{
  "model": "sound classifier",
  "n_mels": 80,
  "hop_length": 160,
  "win_length": 400,
  "targets": ["emotion"],
  "activation": "silu",
  "depths": [18],
  "optimizer": "adamw",
  "batch_size": 64,
  "epochs": 27.0
}
Rows from block 10 of a small sound classifier, named by matrix and row number. Each number is 128 + 24 x the weight over its row's rms, rounded and kept within 0 to 255. All counts start at 0. After the name is the row's rms in percent of the matrix's.
After each channel's rows are labels from the 100 clips, of 14976, where the channel reaches its highest value: "loudest" is the band of the loudest frequency at the time of the peak. Only what is clearly more common there than usual is listed. The data: acted Russian speech (Dusha). In brackets: how many of the 100, against the usual share in percent.
# c30: last pointwise conv (model.blocks.10.c3.0.weight, 192x192x1), inputs 0-191

c30.85 090 [128 152 132 151 148 148 156 152 128 149 135 132 156 129 128 137 128 147 157 174 137 129 133 149 130 158 159 127 129 155 133 137 146 154 130 135 150 129 153 133 133 151 171 131 146 126 132 162 135 111 108 130 108 114 107 110 122 108 116 119 121 107  99 110 108 109  91 109 118 112 122 116 106 103 109 114 126 122 100 109 111 111 107 110 101 121 106 104 112 127 108 109 105 110 111 107  80  91 107  80  90 105 111  92 103  91 133 130 105 113 105 107 125 108  88 106 126 106  79  92 107 101 125  94  81 104 111  87 119 115  96 104  82 129 108 107 101  86 101  97 103  93 108 102 132 100  91 120 137 100 100  95 100 115 120  89 121  91 134  95  96 118 100  88  88  94 109  94 102 118  85  82 138 120  76 125  84  86  95 106  93 107  99 106 126 128  94 120 125  98  95 102]
loudest: 250 to 500 Hz (44 vs 17.8)

c30.160 119 [131 185 129 143 181 175 242 174 130 181 128 173 177 130 129 130 129 166 168 121 129 129 176 210 127 150 173 129 131 157 128 133 162 179 132 132 172 126 183 127 128 180 124 127 165  91  94 237 134 117 103 137 110 102 110 123 124 116 106 128 101 106 103 103  97 145 103 122 115 125 108 119 108 104 102 115 123 121 123 155 141 141 102 127 132 116 137 147 120 125 105 130 110 113 138 110 127 123 108 124 123 112 126 128 105 124 125 127 122 123 121 125 118 127 126 112 117 112 123 124 109 122 117 120 120  96  97 127  92 124 103 109 121 120 108 124 130 121 122 126 126 130 120 124 143 124 118 120 138 121 122 121 124 130 129 118 123 117 143 112 119 126 121  77 111 121 126 120 125 124 115 116 142 130  79 138 112  68 122 124  82 126 121 125 131 123 109 126 139 124  94 122]
loudest: 250 to 500 Hz (40 vs 17.8)

c30.37 131 [127 115 138 128 114 115 114 118 126 117 138 117 118 126 125 135 124 119 126 130 131 127 117 111 121 128 121 124 126 122 127 139 120 119 132 139 119 120 117 135 127 117 133 124 120 163 162 113 158 125 117 151 124 203 123 185 142 118 177 136 170 133 109 117 130 154 119 125 123 127 121 154 113 122 115 142 139 102 159 150 147 167 118 131 192 130 161 142 114 115 115 186 211 107 173 129 159 171 143 159 165 176 160 145 172 168 107 121 169 157 166 163 127 160 161 152 119 165 157 164 171 165 118 175 171 153 168 161 141 168 169 172 165 113 163 162 151 157 168 188 171 156 159 167 152 133 122 102 154 127 130 125 131 142 105 123 110 122 149 133 124 103 125 118 132 129 135 124 130 102 119 120 149 149 111 150 133 118 129 132 115 136 127 136 114 128 133 104 138 132 137 131]
loudest: 500 to 1000 Hz (36 vs 8.5)

c30.70 107 [128 137 140 159 132 133 149 143 126 138 138 121 151 127 126 144 126 140 166 184 135 127 124 133 147 166 157 127 127 154 153 140 141 145 135 138 142 130 144 129 145 144 185 134 141 183 119 155 153 148  96 131 113 176 109 165 125  94 147 120 147 126  84 114 111 152  71 115 113 110 122 134  92 107 116 123 132 101 157 159 143 150 108 131 227 143 155 153  94 124  89 174 200  86 186 109 139 137 169 138 136 179 134 145 168 136 102 125 128 141 127 130 137 141 139 171 127 126 135 138 166 131 127 122 134 153 127 139 121 134 184 175 135 125 173 130 144 139 128 140 138 142 163 136 156 140 134 118 151 136 137 136 138 145 115 138 126 134 129 122 135 119 135 178 122 138 139 135 138 120 136 142 147 171 184 153 127 180 138 137 171 140 136 140 115 133 124 113 135 138 180 137]
loudest: 500 to 1000 Hz (31 vs 8.5)

c30.25 084 [130 108 132 110 102 107  89 110 132 101 133  98 106 130 131 132 131 115 102 136 136 130  98  88 133 106 101 131 131 115 134 138 115 100 133 134 112 133 108 141 131 100 139 131 111 115 157  86 126  92 154 133 136  88 132 106 155 180 105 155 111 119 155 131 131  78 160 137 139 152 132 141 166 131 128 165 125 155  69  88 109  84 137  87  69  91  79  74 172 129 160 111  80 147 122 154 104 112 107 103 110  62 138 109  74 124 196 128 133 140 129 136 134 150 105  75 145 128 104 121  74 142 149 136 121  91 126 114 139 134  62  65 126 182  60 135 113 123 142 105 123 114  93 127 130 127 122 134 136 122 124 123 125 127 130 123 131 121 130 130 122 135 122  95 124 124 127 122 124 137 119 119 137 130  97 128 121  97 124 125  93 127 123 127 133 130 130 133 130 126  95 124]
loudest: 4000 to 8000 Hz (27 vs 7.6)

c30.19 111 [126 108 125 124 106 108 106 114 122 110 123 107 117 127 125 123 125 116 121 138 121 127 107 102 121 128 119 124 126 121 126 123 117 115 118 122 115 121 114 118 124 113 139 123 116 146 132 107 143 150 114 132 121 168 131 170 122 101 175 115 174 141 110 131 132 141  82 112 119 116 125 130 112 129 135 123 129 108 146 152 141 148 126 142 226 143 150 133  99 125 116 169 187 112 174 123 150 149 201 153 155 185 148 149 182 146 113 125 148 151 145 149 134 150 151 186 129 155 156 148 171 155 134 158 157 200 171 152 155 151 182 178 158 131 185 148 142 157 156 145 145 148 166 152 144 135 134 131 154 134 134 134 135 136 130 137 131 135 140 143 134 130 134 181 142 135 135 134 134 128 140 146 152 157 161 142 152 179 134 134 166 135 135 136 123 131 143 130 143 135 197 134]
loudest: 500 to 1000 Hz (37 vs 8.5)

c30.152 123 [128 134 134 126 134 133 137 130 129 133 134 143 131 128 130 136 130 130 128 116 135 128 138 141 132 125 130 130 128 128 133 138 130 131 129 135 131 130 131 130 131 132 122 128 130 100 102 129 136 117 159 130 155 100 138 123 145 173 130 161 131 135 155 138 140 106 158 156 148 162 134 156 168 148 132 170 124 153  89 117 118  93 152 118 114 143  96 108 176 130 160 124  97 155 127 166  79  76 116  91  70  85 115 105  86 101 153 125 101 117  95 110 131 119  93 109 138  95  82  98  89 102 138  78  76  84 107  86 120 123 105  85  89 152  78 106 108  94 108  79 111  94  88 109 131 104  89 141 132  91 101  96 104 120 144  86 136  81 138 123  93 144 100 120 103  95 113  92 107 141  73  74 142 115 118 119  97 127  96 110 130 111  99 107 139 127 119 144 145 104 112 105]
loudest: 500 to 1000 Hz (36 vs 8.5)

c30.133 108 [125 116 126 151 111 112 129 127 120 120 125  95 135 124 119 128 120 124 154 185 125 124 103 108 133 157 143 123 122 141 128 125 126 132 126 124 125 124 128 116 131 128 194 129 124 173 125 131 150 129  91 127 111 193 116 161 113  78 168 107 154 130  92 116 122 141  80 101 109  98 120 122  94 111 115 114 135  97 167 132 129 162 111 121 193 126 157 128  83 118  91 156 216  98 153 104 133 142 147 131 145 201 137 120 202 138  90 121 142 138 133 137 137 145 128 162 128 159 131 137 183 140 127 143 141 187 155 136 159 131 185 201 142 119 181 137 126 134 137 143 137 133 156 142 145 142 136 127 147 140 142 138 140 144 124 135 129 137 130 134 138 129 138 160 137 141 143 138 141 124 136 136 141 155 168 147 137 167 140 142 165 144 140 143 116 137 137 125 134 141 157 142]
loudest: 250 to 500 Hz (40 vs 17.8); 500 to 1000 Hz (33 vs 8.5)

c30.0 123 [133 129 134 120 129 130 133 126 134 126 135 134 125 133 134 138 133 127 120 131 139 132 130 133 129 118 123 133 133 123 128 139 127 122 127 135 126 135 124 130 133 123 134 133 126 130 127 133 151 124 123 131 116 132 113 128 132 128 138 137 141 114 111 108 115 107  98 113 122 129 116 131 120 105 100 129 129 129  96 118 122 108 109 122 118 149  99  99 139 128 120 124 132 122 116 123  63  70  89  71  63 100 120 102  97 100 145 129 106 123 104 118 130 121  74  98 131 111  67  93 103 108 133  84  77  86 111  74 112 116  95  97  80 141  97 113 103  85 103  95 111  86 102  99 152 109  86 122 149  95 100 101 108 132 121  88 123  82 145 112  92 121  99  65  96  97 120  92 114 122  69  70 152 125  74 138  88  68  97 114  87 120  97 118 128 131 110 123 130 106  73 107]
loudest: 500 to 1000 Hz (27 vs 8.5)

c30.125 114 [127 154 132 185 148 150 198 161 126 156 132 139 178 125 121 131 121 154 226 163 129 125 145 153 117 202 203 122 125 175 124 134 153 168 126 131 157 118 165 125 125 165 168 126 156 105 127 211 135 102  80 146 102 128  94 127 133  99 111 133 102  93  80  89  91 152  90 117 102 119  98 119  88  90  84 109 124 110 126 148 141 153  90 110 147  92 143 154 102 123  82 140 137 100 154  99 146 151 112 142 148 135 118 133 123 141 115 125 129 115 118 121 117 119 145 122 115 110 141 143 127 119 115 131 143 110 104 146  97 119 124 132 139 113 132 120 141 141 130 150 145 147 133 138 141 121 112 123 136 117 118 116 121 128 128 112 122 111 138 116 114 127 116  88 116 118 122 115 120 124 108 110 139 130  84 137 116  84 119 121  88 123 117 123 128 127 115 126 135 121 107 119]
loudest: 250 to 500 Hz (40 vs 17.8)

c30.6 096 [127 116 134 142 113 114 121 124 123 120 133 108 128 128 125 131 125 125 144 168 124 128 111 109 121 146 135 124 126 135 129 132 125 128 124 130 125 119 124 119 128 124 165 124 125 138 129 121 149 177 115 140 119 172 125 155 131 118 171 132 176 134 113 124 128 153 111 121 117 119 124 136 114 124 124 126 131 108 133 162 137 139 119 164 155 181 141 154 114 125 113 144 179 111 133 119 104 107 129 100 107 154 125 123 148 105 124 128 122 128 129 117 126 125 107 146 122 132  97 111 148 123 125 121 107 137 133 106 132 137 151 153 107 114 155 119 113  97 114 114  97 106 147 120 134 101  64 117 137  86  94  80  96 115 112  55 121  61 124  79  77 115  80 129  76  89 104  76  93 115  43  37 135 121 113 127  65 128  89 100 118 106  84 105 117 129  83 114 121  96 132  97]
loudest: 250 to 500 Hz (37 vs 17.8)

c30.171 079 [128  96 127  90  94  97  35 102 129  94 128  99  90 129 130 127 130 112  68  92 125 130 104  60 127  82  82 130 130 103 126 127 111  97 135 129 107 128  97 137 124  93  79 127 109  81 123  26 118 112 146 124 132  98 132 116 137 163 125 142 124 128 154 134 133  96 151 127 134 151 130 133 155 127 135 144 129 149 106 106 120 103 133 111 101 102 100  96 156 129 147 115  83 145 119 150 150 166 136 142 170 106 147 121 111 167 140 128 154 146 156 152 121 149 147 123 128 127 147 157 107 162 123 175 184 125 131 156 131 150  96 104 182 128 116 154 131 162 164 148 164 150 118 154 101 115 122 134 102 118 115 117 116 114 136 120 130 121 106 119 120 136 119 103 123 117 115 118 116 137 124 124 102  99  89 107 125 100 116 115  96 114 118 114 138 126 119 135 124 113 120 117]
loudest: 250 to 500 Hz (38 vs 17.8)

c30.157 119 [124 171 147 159 172 171 174 169 120 170 141 165 169 127 123 143 124 166 165 139 132 127 166 172 144 163 168 123 126 165 146 138 164 167 143 141 167 126 170 137 145 168 134 127 165  92  80 182 118 135  92 122 103 132 104 136 104  93 133  95 131 114  91 105 102 132  85 105 106 102 118 107  92  99 113  99 129 112 128 123 125 120  99 132 151 105 121 143  87 124  92 142 142 105 139  97 149 147 133 153 154 149 141 149 142 137 105 127 141 136 149 138 121 138 149 106 122 123 154 143 146 150 118 152 144 116 120 150 118 129 103 151 154 109 140 145 144 149 137 139 132 147 134 146 158 156 150  99 152 154 157 151 155 153 104 155 104 153 131 135 151  96 150  97 137 155 154 152 152  99 157 168 142 159  94 157 145  88 155 152  93 154 150 153 118 130 134 103 114 153 117 152]
loudest: 500 to 1000 Hz (38 vs 8.5)

c30.103 106 [129 112 137 131 111 113 110 120 121 115 135 115 121 127 126 137 126 122 126 148 123 127 115 105 136 132 123 126 126 126 143 136 123 120 123 133 121 125 119 118 142 118 151 124 123 202 115 108 140 145 125 120 130 216 132 167 118 101 176 107 163 137 114 129 143 151  94 121 127 109 130 138 112 133 127 130 135 106 171 152 141 161 130 142 202 151 165 152 103 125 119 165 235 113 156 126 140 128 177 144 127 199 134 142 173 127  89 123 134 143 131 132 138 145 143 186 128 133 141 135 174 136 125 133 125 171 121 137 119 138 214 194 129 113 190 132 144 138 132 144 127 141 150 134 141 141 138 117 134 139 140 139 139 141 114 138 126 137 141 144 138 116 139 175 140 140 141 138 139 119 138 138 134 145 185 141 140 184 139 140 178 140 139 140 115 132 146 115 132 140 156 141]
loudest: 250 to 500 Hz (38 vs 17.8); 500 to 1000 Hz (32 vs 8.5)

c30.170 074 [129 113 129 113 115 116  79 119 126 114 128 120 113 127 128 128 127 124  93 111 126 127 122 101 130 112 107 128 126 118 136 128 124 115 115 127 121 128 116 117 132 115  91 126 125 150  69  79 123 158 120 123 127 132 130 126 113  87 118  82 123 126 121 131 134 106  91 124 123 100 128 114 107 132 129 112 124 114  98 124 125  94 129 149 171 154 101 104  89 128 117 127 133 113 128 110 134 110 157 151 114 164 120 155 151 110  87 126 122 119 126 122 128 109 138 134 126 114 154 120 152 121 119 119 110 145  98 127 106 117 125 164 123 109 159 124 138 143 121 132 110 130 137 117 117 145 185 112 116 158 155 165 149 130 114 202 121 194 115 165 172 104 162 148 174 157 140 171 146 108 220 229 115 120 180 119 208 147 153 144 161 139 155 141 121 125 156 110 116 147 137 148]
loudest: 250 to 500 Hz (43 vs 17.8); 500 to 1000 Hz (26 vs 8.5)

c30.117 096 [128 107 135 106 107 106  90 109 130 109 136 114 106 129 131 138 130 114  96 109 132 129 116 107 131 105 105 131 129 109 131 138 112 114 134 138 111 131 108 133 132 111 102 128 114 109 113  77 140 153 142 129 137 124 136 118 144 159 137 157 136 127 146 134 142 108 150 138 135 154 130 149 154 133 130 158 126 144 103 122 112 110 138 144 102 172 107 111 163 129 147 111 119 145 114 150  79  92 108  84  91 104 122 106 108 110 146 127 112 124 118 119 124 126  88 116 129 107  80 106 107 120 134 105 102  84 118  95 131 123 109 103 105 136  89 118 102 100 111  85 107 101 112 107 108  94  81 133  97  89  86  88  93 103 133  81 130  78 117 107  85 133  89  98  99  90  98  84  94 133  69  69 109  86  88  99  92 102  90  93 100  95  90  94 134 128 108 133 128  92  99  91]
loudest: 4000 to 8000 Hz (26 vs 7.6)

c30.162 137 [130 121 130 120 120 122 111 123 131 121 129 121 121 128 128 131 126 125 117 107 137 127 122 111 129 121 120 128 127 123 130 131 125 119 124 129 124 128 122 134 131 119 101 131 125 113 148 116 116  79 107 141 119 128 109 142 134 110 127 120 125 108 106 114 111 102 120 120 122 119 112 112 111 112 118 107 126 117 115 104 120 124 112  90 156  49 118  95 103 122 110 161 134 115 168 110 161 186 160 152 194 146 151 162 146 176 116 127 166 140 171 159 122 147 158 118 125 135 154 175 144 172 125 195 196 150 137 174 138 149 112 146 190 125 144 160 146 167 170 162 172 169 137 178 177 159 138 125 181 150 151 142 153 159 136 141 124 142 146 131 139 131 139 130 137 154 154 141 147 127 140 141 166 192  91 173 143 127 154 150  98 156 146 156 138 122 130 131 154 156 154 151]
loudest: 250 to 500 Hz (42 vs 17.8); 500 to 1000 Hz (36 vs 8.5)

c30.132 087 [128 147 140 134 150 149 148 148 127 145 139 159 148 130 129 147 129 147 139 134 140 129 151 148 143 140 145 129 129 143 146 146 145 143 138 142 147 131 147 134 141 144 132 131 147 120  72 154 137 118 119 124 118 125 113 122 127 129 124 135 129 105 110 115 120 102  85 110 124 130 124 129 121 100 111 134 126 127  66 103  97  77 110 109 140 134  80 102 131 127 120 133 133 120 136 127 110  95 106 108  90 129 101 121 119  94 116 127 104  98  91 101 122  96 113 114 124  82 101 101 123  85 116  79  71  78  94 101 109 104 102 122  82 109 128 101 121  95 103 118 104 109 125 108 140 104  89 118 133  95  99  95 105 124 121  79 122  84 134 100  94 115 100  73  84  91 116  92 109 119  69  63 137 118  90 129  68  80  93 110 106 113  98 109 130 129  98 121 122 104  81 107]
loudest: 250 to 500 Hz (42 vs 17.8)

c30.13 054 [132  92 130  91  92  92  49  95 134  90 131  98  81 130 134 135 132 108  68  90 133 130 102  76 139  77  78 134 131  97 142 132 107  93 127 132 101 137  90 131 137  89  84 131  99  98 138  45 114  94 138 121 130 102 132 108 122 123 109 105 106 126 139 131 133 107 119 127 130 121 130 117 133 132 131 129 124 136 119  98 113 113 132  96  76 102 112 103 140 129 139 104  79 141  89 129 113 110 112  97 107 126 109 113 124 109  81 120 108  93 108 109 119  80 113 120 123 106  90 110 125  80 111  84  87  86 106 111  99 110 129 129  81 104  97 110 122  93 106 116 115 112 119 104 108 118 122 132 108 120 113 120 118 113 132 101 128 120 117  98 120 132 120 105 122 122 117 119 117 131 122  94 105  92  85 111 108 104 120 118  91 114 123 117 128 128  97 131 125 118  92 121]
loudest: 4000 to 8000 Hz (27 vs 7.6)

c30.87 088 [129  90 129  97  87  93  57  99 129  89 126 101  91 129 129 126 128 106  78  96 121 129  99  68 122  97  92 129 128 100 123 126 105  93 123 126  99 126  92 122 125  86  89 126 104 132 124  62 151 173 123 141 122 162 125 148 139 132 159 144 162 131 120 121 128 157 124 124 123 133 125 141 125 119 118 141 128 119 141 163 142 153 119 159 152 176 153 157 134 125 121 150 162 121 155 128 132 132 113 131 127 125 132 119 111 130 129 127 131 132 136 130 120 133 133 133 123 113 128 129 119 135 123 134 129  79 110 126 108 139 136 123 126 120 109 130 128 120 130 142 129 130 122 132 131 102  79 108 130  94  97  91 102 119 109  75 115  76 127  97  90 104  96  95  85  95 110  89 106 106  60  58 132 114  83 124  78  93  94 105 100 110  94 107 119 127  98 106 124 100 108 102]
loudest: 4000 to 8000 Hz (25 vs 7.6)

c30.82 091 [128 100 132  83  97 103  43 104 128  88 135 103  93 131 133 137 133 110  42  80 137 131 101  65 150  67  70 133 130  97 149 137 111  79 144 140 106 136  97 142 141  84  61 130 105 112  89  41 103  85 151 113 146 108 142 108 122 142  79 122  77 129 154 145 141 106 152 143 141 135 141 127 149 149 143 139 126 145 107 106 123  97 149 101 117  80 105 111 142 131 153 112 106 147 105 148 112 100 138 115  94 141 119 138 145 107 123 127 116 122 114 119 136 116 116 118 136 122 112 113 141 109 134 105  97 163 118 112 134 116 109 141 108 129 142 117 128 116 115 100 105 117 134 109  86 108 126 137  97 114 112 117 107 105 140 121 134 126 118 124 122 141 119 109 133 112 109 120 112 140 136 131 108  85 117  96 136 112 110 113 111 109 118 108 134 130 126 140 123 108  98 115]
loudest: 4000 to 8000 Hz (29 vs 7.6)

c30.68 083 [127 106 117 119 103 105 109 111 127 107 119 100 112 128 126 112 126 113 121 140 113 127 103 101 110 122 115 125 127 116 110 115 114 112 114 110 111 121 109 114 115 109 155 124 113 135 162 114 142 173 116 137 125 145 130 146 132 111 143 128 162 141 115 131 128 144 124 134 123 119 128 127 116 136 139 115 127 119 145 154 131 151 128 166 173 160 150 144 104 128 115 146 155 119 145 116 125 123 145 116 123 165 115 136 159 113 119 129 124 111 119 114 127 102 123 147 124 135 117 118 156  98 125 114 107 173 142 123 141 128 150 165 107 120 176 117 123 109 111 120 104 123 154 123 105  86  89 125 116  85  92  94  94  98 118  52 126  67 110  69  91 118  96 151  83  84  96  94  94 120  53  41 114 104 126 103  70 149  88  94 136  90  96  91 120 129  72 120 118  91 160  91]
loudest: 250 to 500 Hz (45 vs 17.8)

c30.96 105 [129 116 124 140 112 114 128 124 125 119 121 108 128 127 126 122 125 124 148 172 118 127 111 108 130 148 137 126 126 132 133 123 125 127 119 121 124 125 124 115 132 124 185 126 125 166 110 126 140 131  94 129 125 173 122 153 120  77 145 112 138 125  86 121 123 161  76 128 120 115 125 131  92 128 116 123 129  97 169 159 148 164 124 132 226 112 168 174  84 123  98 163 207 109 177 112 155 145 167 159 143 179 126 152 152 143  66 123 132 133 128 128 131 132 158 181 125 108 156 150 156 130 122 131 144 149  98 154  99 128 206 173 146 109 171 127 159 158 136 154 144 157 149 142 148 144 135 117 145 141 142 138 143 148 113 133 127 134 137 144 137 116 139 171 137 143 145 138 142 115 132 132 142 152 168 153 140 173 142 144 171 146 141 146 112 135 149 114 133 144 168 143]
loudest: 500 to 1000 Hz (33 vs 8.5)

c30.178 092 [125  93 121  92  92  94  52  92 129  91 126 104  79 128 127 122 128 102  71  86 122 128 105  81 120  87  72 127 129  96 123 124 103  87 136 127  97 124  87 137 120  85  83 124  98 139 181  45 130 108 132 124 127 131 125 129 139 142 152 142 149 127 138 129 126  72 161 127 127 142 125 135 139 122 135 137 134 133  81  69  81  82 128  97 116  99  77  70 138 128 135 126 132 136 127 133 114 130  93 109 132 131 131 136 138 131 126 130 140 130 152 133 118 122 115 105 122 143 111 129 134 140 122 150 143 138 160 125 153 130  99 128 139 110 148 137 119 127 134 120 126 120 132 121  93 114 119 146  88 119 115 117 115 106 139 112 141 120 108 116 118 146 117  81 130 117 112 118 113 143 121 114  89  90  73 101 130  79 117 114  71 113 119 112 134 126 117 141 125 115  78 116]
loudest: 250 to 500 Hz (37 vs 17.8)

c30.57 120 [126 135 151 150 131 131 145 139 121 136 148 124 144 125 123 144 122 139 155 166 138 126 129 135 130 155 149 124 123 147 137 146 139 143 131 142 139 126 140 127 141 141 168 131 138 114 103 142 156 167 121 135 115 141 119 132 132 130 150 137 152 122 114 112 124 152  96 113 118 128 118 140 121 108 103 140 123 123 138 164 147 148 109 156 127 187 143 150 143 125 117 127 144 120 115 125  85  85  97  88  79  98 117 102  87 106 143 126 107 120 107 115 122 118  93 110 129  91  83 101  97 106 128  87  87  56  89  90 100 119 108  96  87 144  75 111 110  91 103 107 112 100 100 101 144 112  86 111 144 101 105 102 110 130 109  81 118  85 135 110  96 108 106  82  98  97 120  96 116 110  67  64 146 113  81 129  86  89 101 115  95 119 102 117 122 132 107 112 124 109  75 111]
loudest: 250 to 500 Hz (43 vs 17.8)

c30.93 111 [123 121 134 146 115 116 126 130 119 122 134  98 135 125 121 137 122 128 148 171 138 125 103 110 138 151 140 120 125 141 141 139 129 133 134 135 129 125 130 133 137 129 176 130 126 170 131 128 145 104 101 133 114 166 112 125 120  90 140 108 136 117  94 110 118 123  96 106 116 109 117 120  95 110 107 113 131 103 147 116 115 141 109  99 137 110 141 114  84 120 101 116 180 105 113 106 125 135 169 127 139 209 134 124 213 131  91 123 135 134 134 135 131 135 125 183 124 144 126 129 198 141 124 142 139 210 157 129 153 132 195 201 138 111 215 136 122 132 132 136 130 124 182 136 147 145 139 128 150 143 145 141 144 145 120 140 128 140 134 125 141 126 140 187 131 144 144 141 142 126 142 144 147 164 176 148 134 187 142 144 171 145 142 145 113 138 125 123 132 144 180 143]
loudest: 250 to 500 Hz (39 vs 17.8)

c30.182 123 [130 111 132 113 112 111 102 115 128 112 129 115 111 130 131 133 131 119 106 112 120 129 113 107 141 110 109 130 129 113 149 130 119 111 121 130 116 132 112 117 140 111 110 127 119 131  76  99 110 143 122  98 119 126 120 142  87  92 116  87 115 123 113 123 131 108  77 107 119  96 128 111 103 117 118 104 117 109 105 123 105 108 117 128 168 158 106 113 101 127 113 151 126 109 151 105 190 146 150 201 143 158 115 207 136 141  81 122 129 105 125 124 129 108 196 146 115  93 198 159 148 117 103 125 134 133  86 175  80  98 144 153 146 100 151 125 197 187 134 179 142 185 140 144 114 127 144 106 111 135 131 133 130 125 102 147 115 141 102 173 140 103 141 135 166 131 130 138 136 109 147 151 112 112 174 117 171 139 133 131 161 130 137 127 111 128 173 100 104 127 113 134]
loudest: 500 to 1000 Hz (38 vs 8.5); 250 to 500 Hz (38 vs 17.8)

c30.54 076 [129 128 129 118 130 128 147 124 131 129 129 142 122 131 133 130 133 127 123 105 129 131 136 144 134 116 121 134 132 121 128 131 127 126 139 132 126 133 124 137 129 127 117 128 128 113 100 137 143 120 149 126 136 119 134 124 138 159 134 147 132 126 149 128 132 107 141 133 135 147 131 141 148 131 122 155 129 142 105 119 120 107 133 123 102 156 107 109 166 130 148 116 115 140 111 148  72  87  88  62  74  87 120  93  95 103 137 128 114 107 112 121 128 109  78 104 128 109  63  98  95 103 128  91  74  51  99  83 115 115  87  90  78 127  77 120 103  75 107  88 106  96 100 107 133 104  93 134 131  95  98  98 104 121 137  85 129  84 125 102  97 139 104  76  96  94 115  97 111 134  79  79 135 116  98 120  88  86  96 111 106 114 103 108 132 130 100 136 130 104  73 107]
loudest: 500 to 1000 Hz (38 vs 8.5)

c30.49 095 [129 149 139 140 149 148 155 147 127 147 136 154 148 128 129 140 128 147 145 137 136 128 152 153 134 142 146 128 127 144 136 140 146 145 123 135 147 131 147 123 138 146 141 130 147 103  72 155 141 133 118 120 113 119 114 130 115 121 136 124 137 117 108 109 117 120  79 112 117 120 117 125 114 106 107 130 125 123 102 132 122 110 109 134 124 159 107 121 133 128 114 127 123 117 116 119  81  85  95  78  72  90 118  88  87 104 134 128 105 112 106 115 126 110  83  97 128 103  74 100  90  96 125  74  73  62  90  86 105 120  91  90  80 137  74 113 110  87  99 105 112  97  94 104 147 115 103 119 144 102 103 108 114 132 118  91 121  89 141 119 106 118 112  75 103 103 124 101 120 117  77  75 148 114  91 132  90  82 106 118  98 123 108 120 126 129 114 120 126 113  68 114]
loudest: 250 to 500 Hz (42 vs 17.8)

c30.59 124 [129 195 131 145 205 200 196 174 128 193 125 214 165 130 133 128 133 167 138 110 126 130 208 234 139 125 148 133 130 151 141 124 170 171 130 125 175 138 175 130 137 185 106 130 177 139  99 174 110 162 145 105 138 102 151 125 105 118 149  96 156 159 156 148 155 114 129 123 135 111 146 119 134 142 155 119 129 133 128 120 115 107 145 159 122 166 115 117 126 134 142 116  98 135 106 128 122 113 130 123 114 119 118 124 121 111 113 125 114 116 116 117 128 112 118 128 131 127 124 113 122 115 118 108 106 116 123 116 116 113 127 123 109 122 114 118 120 117 116 120 115 116 114 113 111 129 146  99 111 136 132 138 131 121  99 147 115 146 121 143 141  93 138 145 143 133 128 140 132 101 153 154 110 120 160 113 146 145 133 130 150 127 135 126 111 125 140  97  97 131 136 131]
loudest: 500 to 1000 Hz (26 vs 8.5)

c30.126 102 [130 124 131 110 126 125 122 120 132 122 135 131 116 132 135 138 134 122 105  97 141 131 127 129 145 104 112 133 132 114 139 138 121 117 138 139 120 139 119 139 134 118  96 135 121 113 105 120 116  74 136 113 136  97 130 111 120 134 115 122 113 120 138 130 127 109 127 128 136 130 132 122 134 130 130 127 131 137 105 108 117 109 133  95  94  89 111 106 138 129 138 111  92 139 111 132  78  81 115  84  65 105 113  94 107  95 128 128  99 117 100 114 128 114  82 107 129 121  77  91 109 105 126  85  87 122 117  80 117 109 103 104  98 129 112 109 107  97 107  87 103  93 111  94 106  87  89 131 105  85  84  85  92 103 133  87 129  84 120 109  86 133  92  95 100  83 102  89  94 131  79  78 115  91  78 104  97 100  84  94  99  99  96  89 132 128 110 133 120  91  87  90]
loudest: 4000 to 8000 Hz (42 vs 7.6)

c30.134 111 [130 132 131 142 130 130 138 135 131 132 133 127 138 130 131 136 130 136 148 161 137 130 128 129 129 146 141 131 130 141 133 137 136 136 131 135 135 131 135 132 132 135 166 132 135 130 152 140 136 122 105 137 118 149 116 132 130  99 128 123 121 117  96 114 112 163 131 128 120 113 120 125 104 118 111 117 126 116 161 155 142 166 114 123 153 114 167 159 103 125 101 143 163 113 157 108 178 193 145 190 196 159 146 145 142 171  99 124 157 146 154 154 123 152 176 138 124 137 194 165 148 171 115 183 200 155 129 174 117 138 140 156 200 110 161 155 145 187 168 200 170 167 142 167 154 146 136 113 156 141 142 140 146 152 115 142 120 139 152 163 137 111 139 123 157 144 149 137 143 111 137 144 153 164 111 158 166 115 145 147 112 149 141 150 117 131 162 113 138 146 151 144]
loudest: 500 to 1000 Hz (38 vs 8.5)

c30.79 137 [124 151 142 146 151 152 153 152 123 150 141 145 153 126 123 143 124 149 152 130 136 126 147 148 144 153 154 124 126 150 141 139 148 149 142 144 150 128 152 141 142 150 127 128 149 101 103 163 121 105  91 141 105 141  95 154 120  96 135 105 127 110  89  96  89 124  95 109 111 111 110 109  92  95 108 102 128 111 124 103 123 123  97 103 170  77 121 131  89 112  94 172 150 105 174 100 163 166 134 162 170 151 148 168 142 156 101 121 157 140 162 151 120 141 164 102 115 121 163 162 147 157 115 166 159 120 121 169 114 143 101 151 167 106 137 156 164 165 156 159 152 167 134 160 168 155 141 109 167 149 151 144 153 159 116 144 108 143 145 144 144 108 144  99 143 150 155 145 150 110 144 153 157 167  85 165 149  93 151 151  89 157 146 155 128 133 143 114 133 153 122 150]
loudest: 500 to 1000 Hz (41 vs 8.5); 250 to 500 Hz (37 vs 17.8)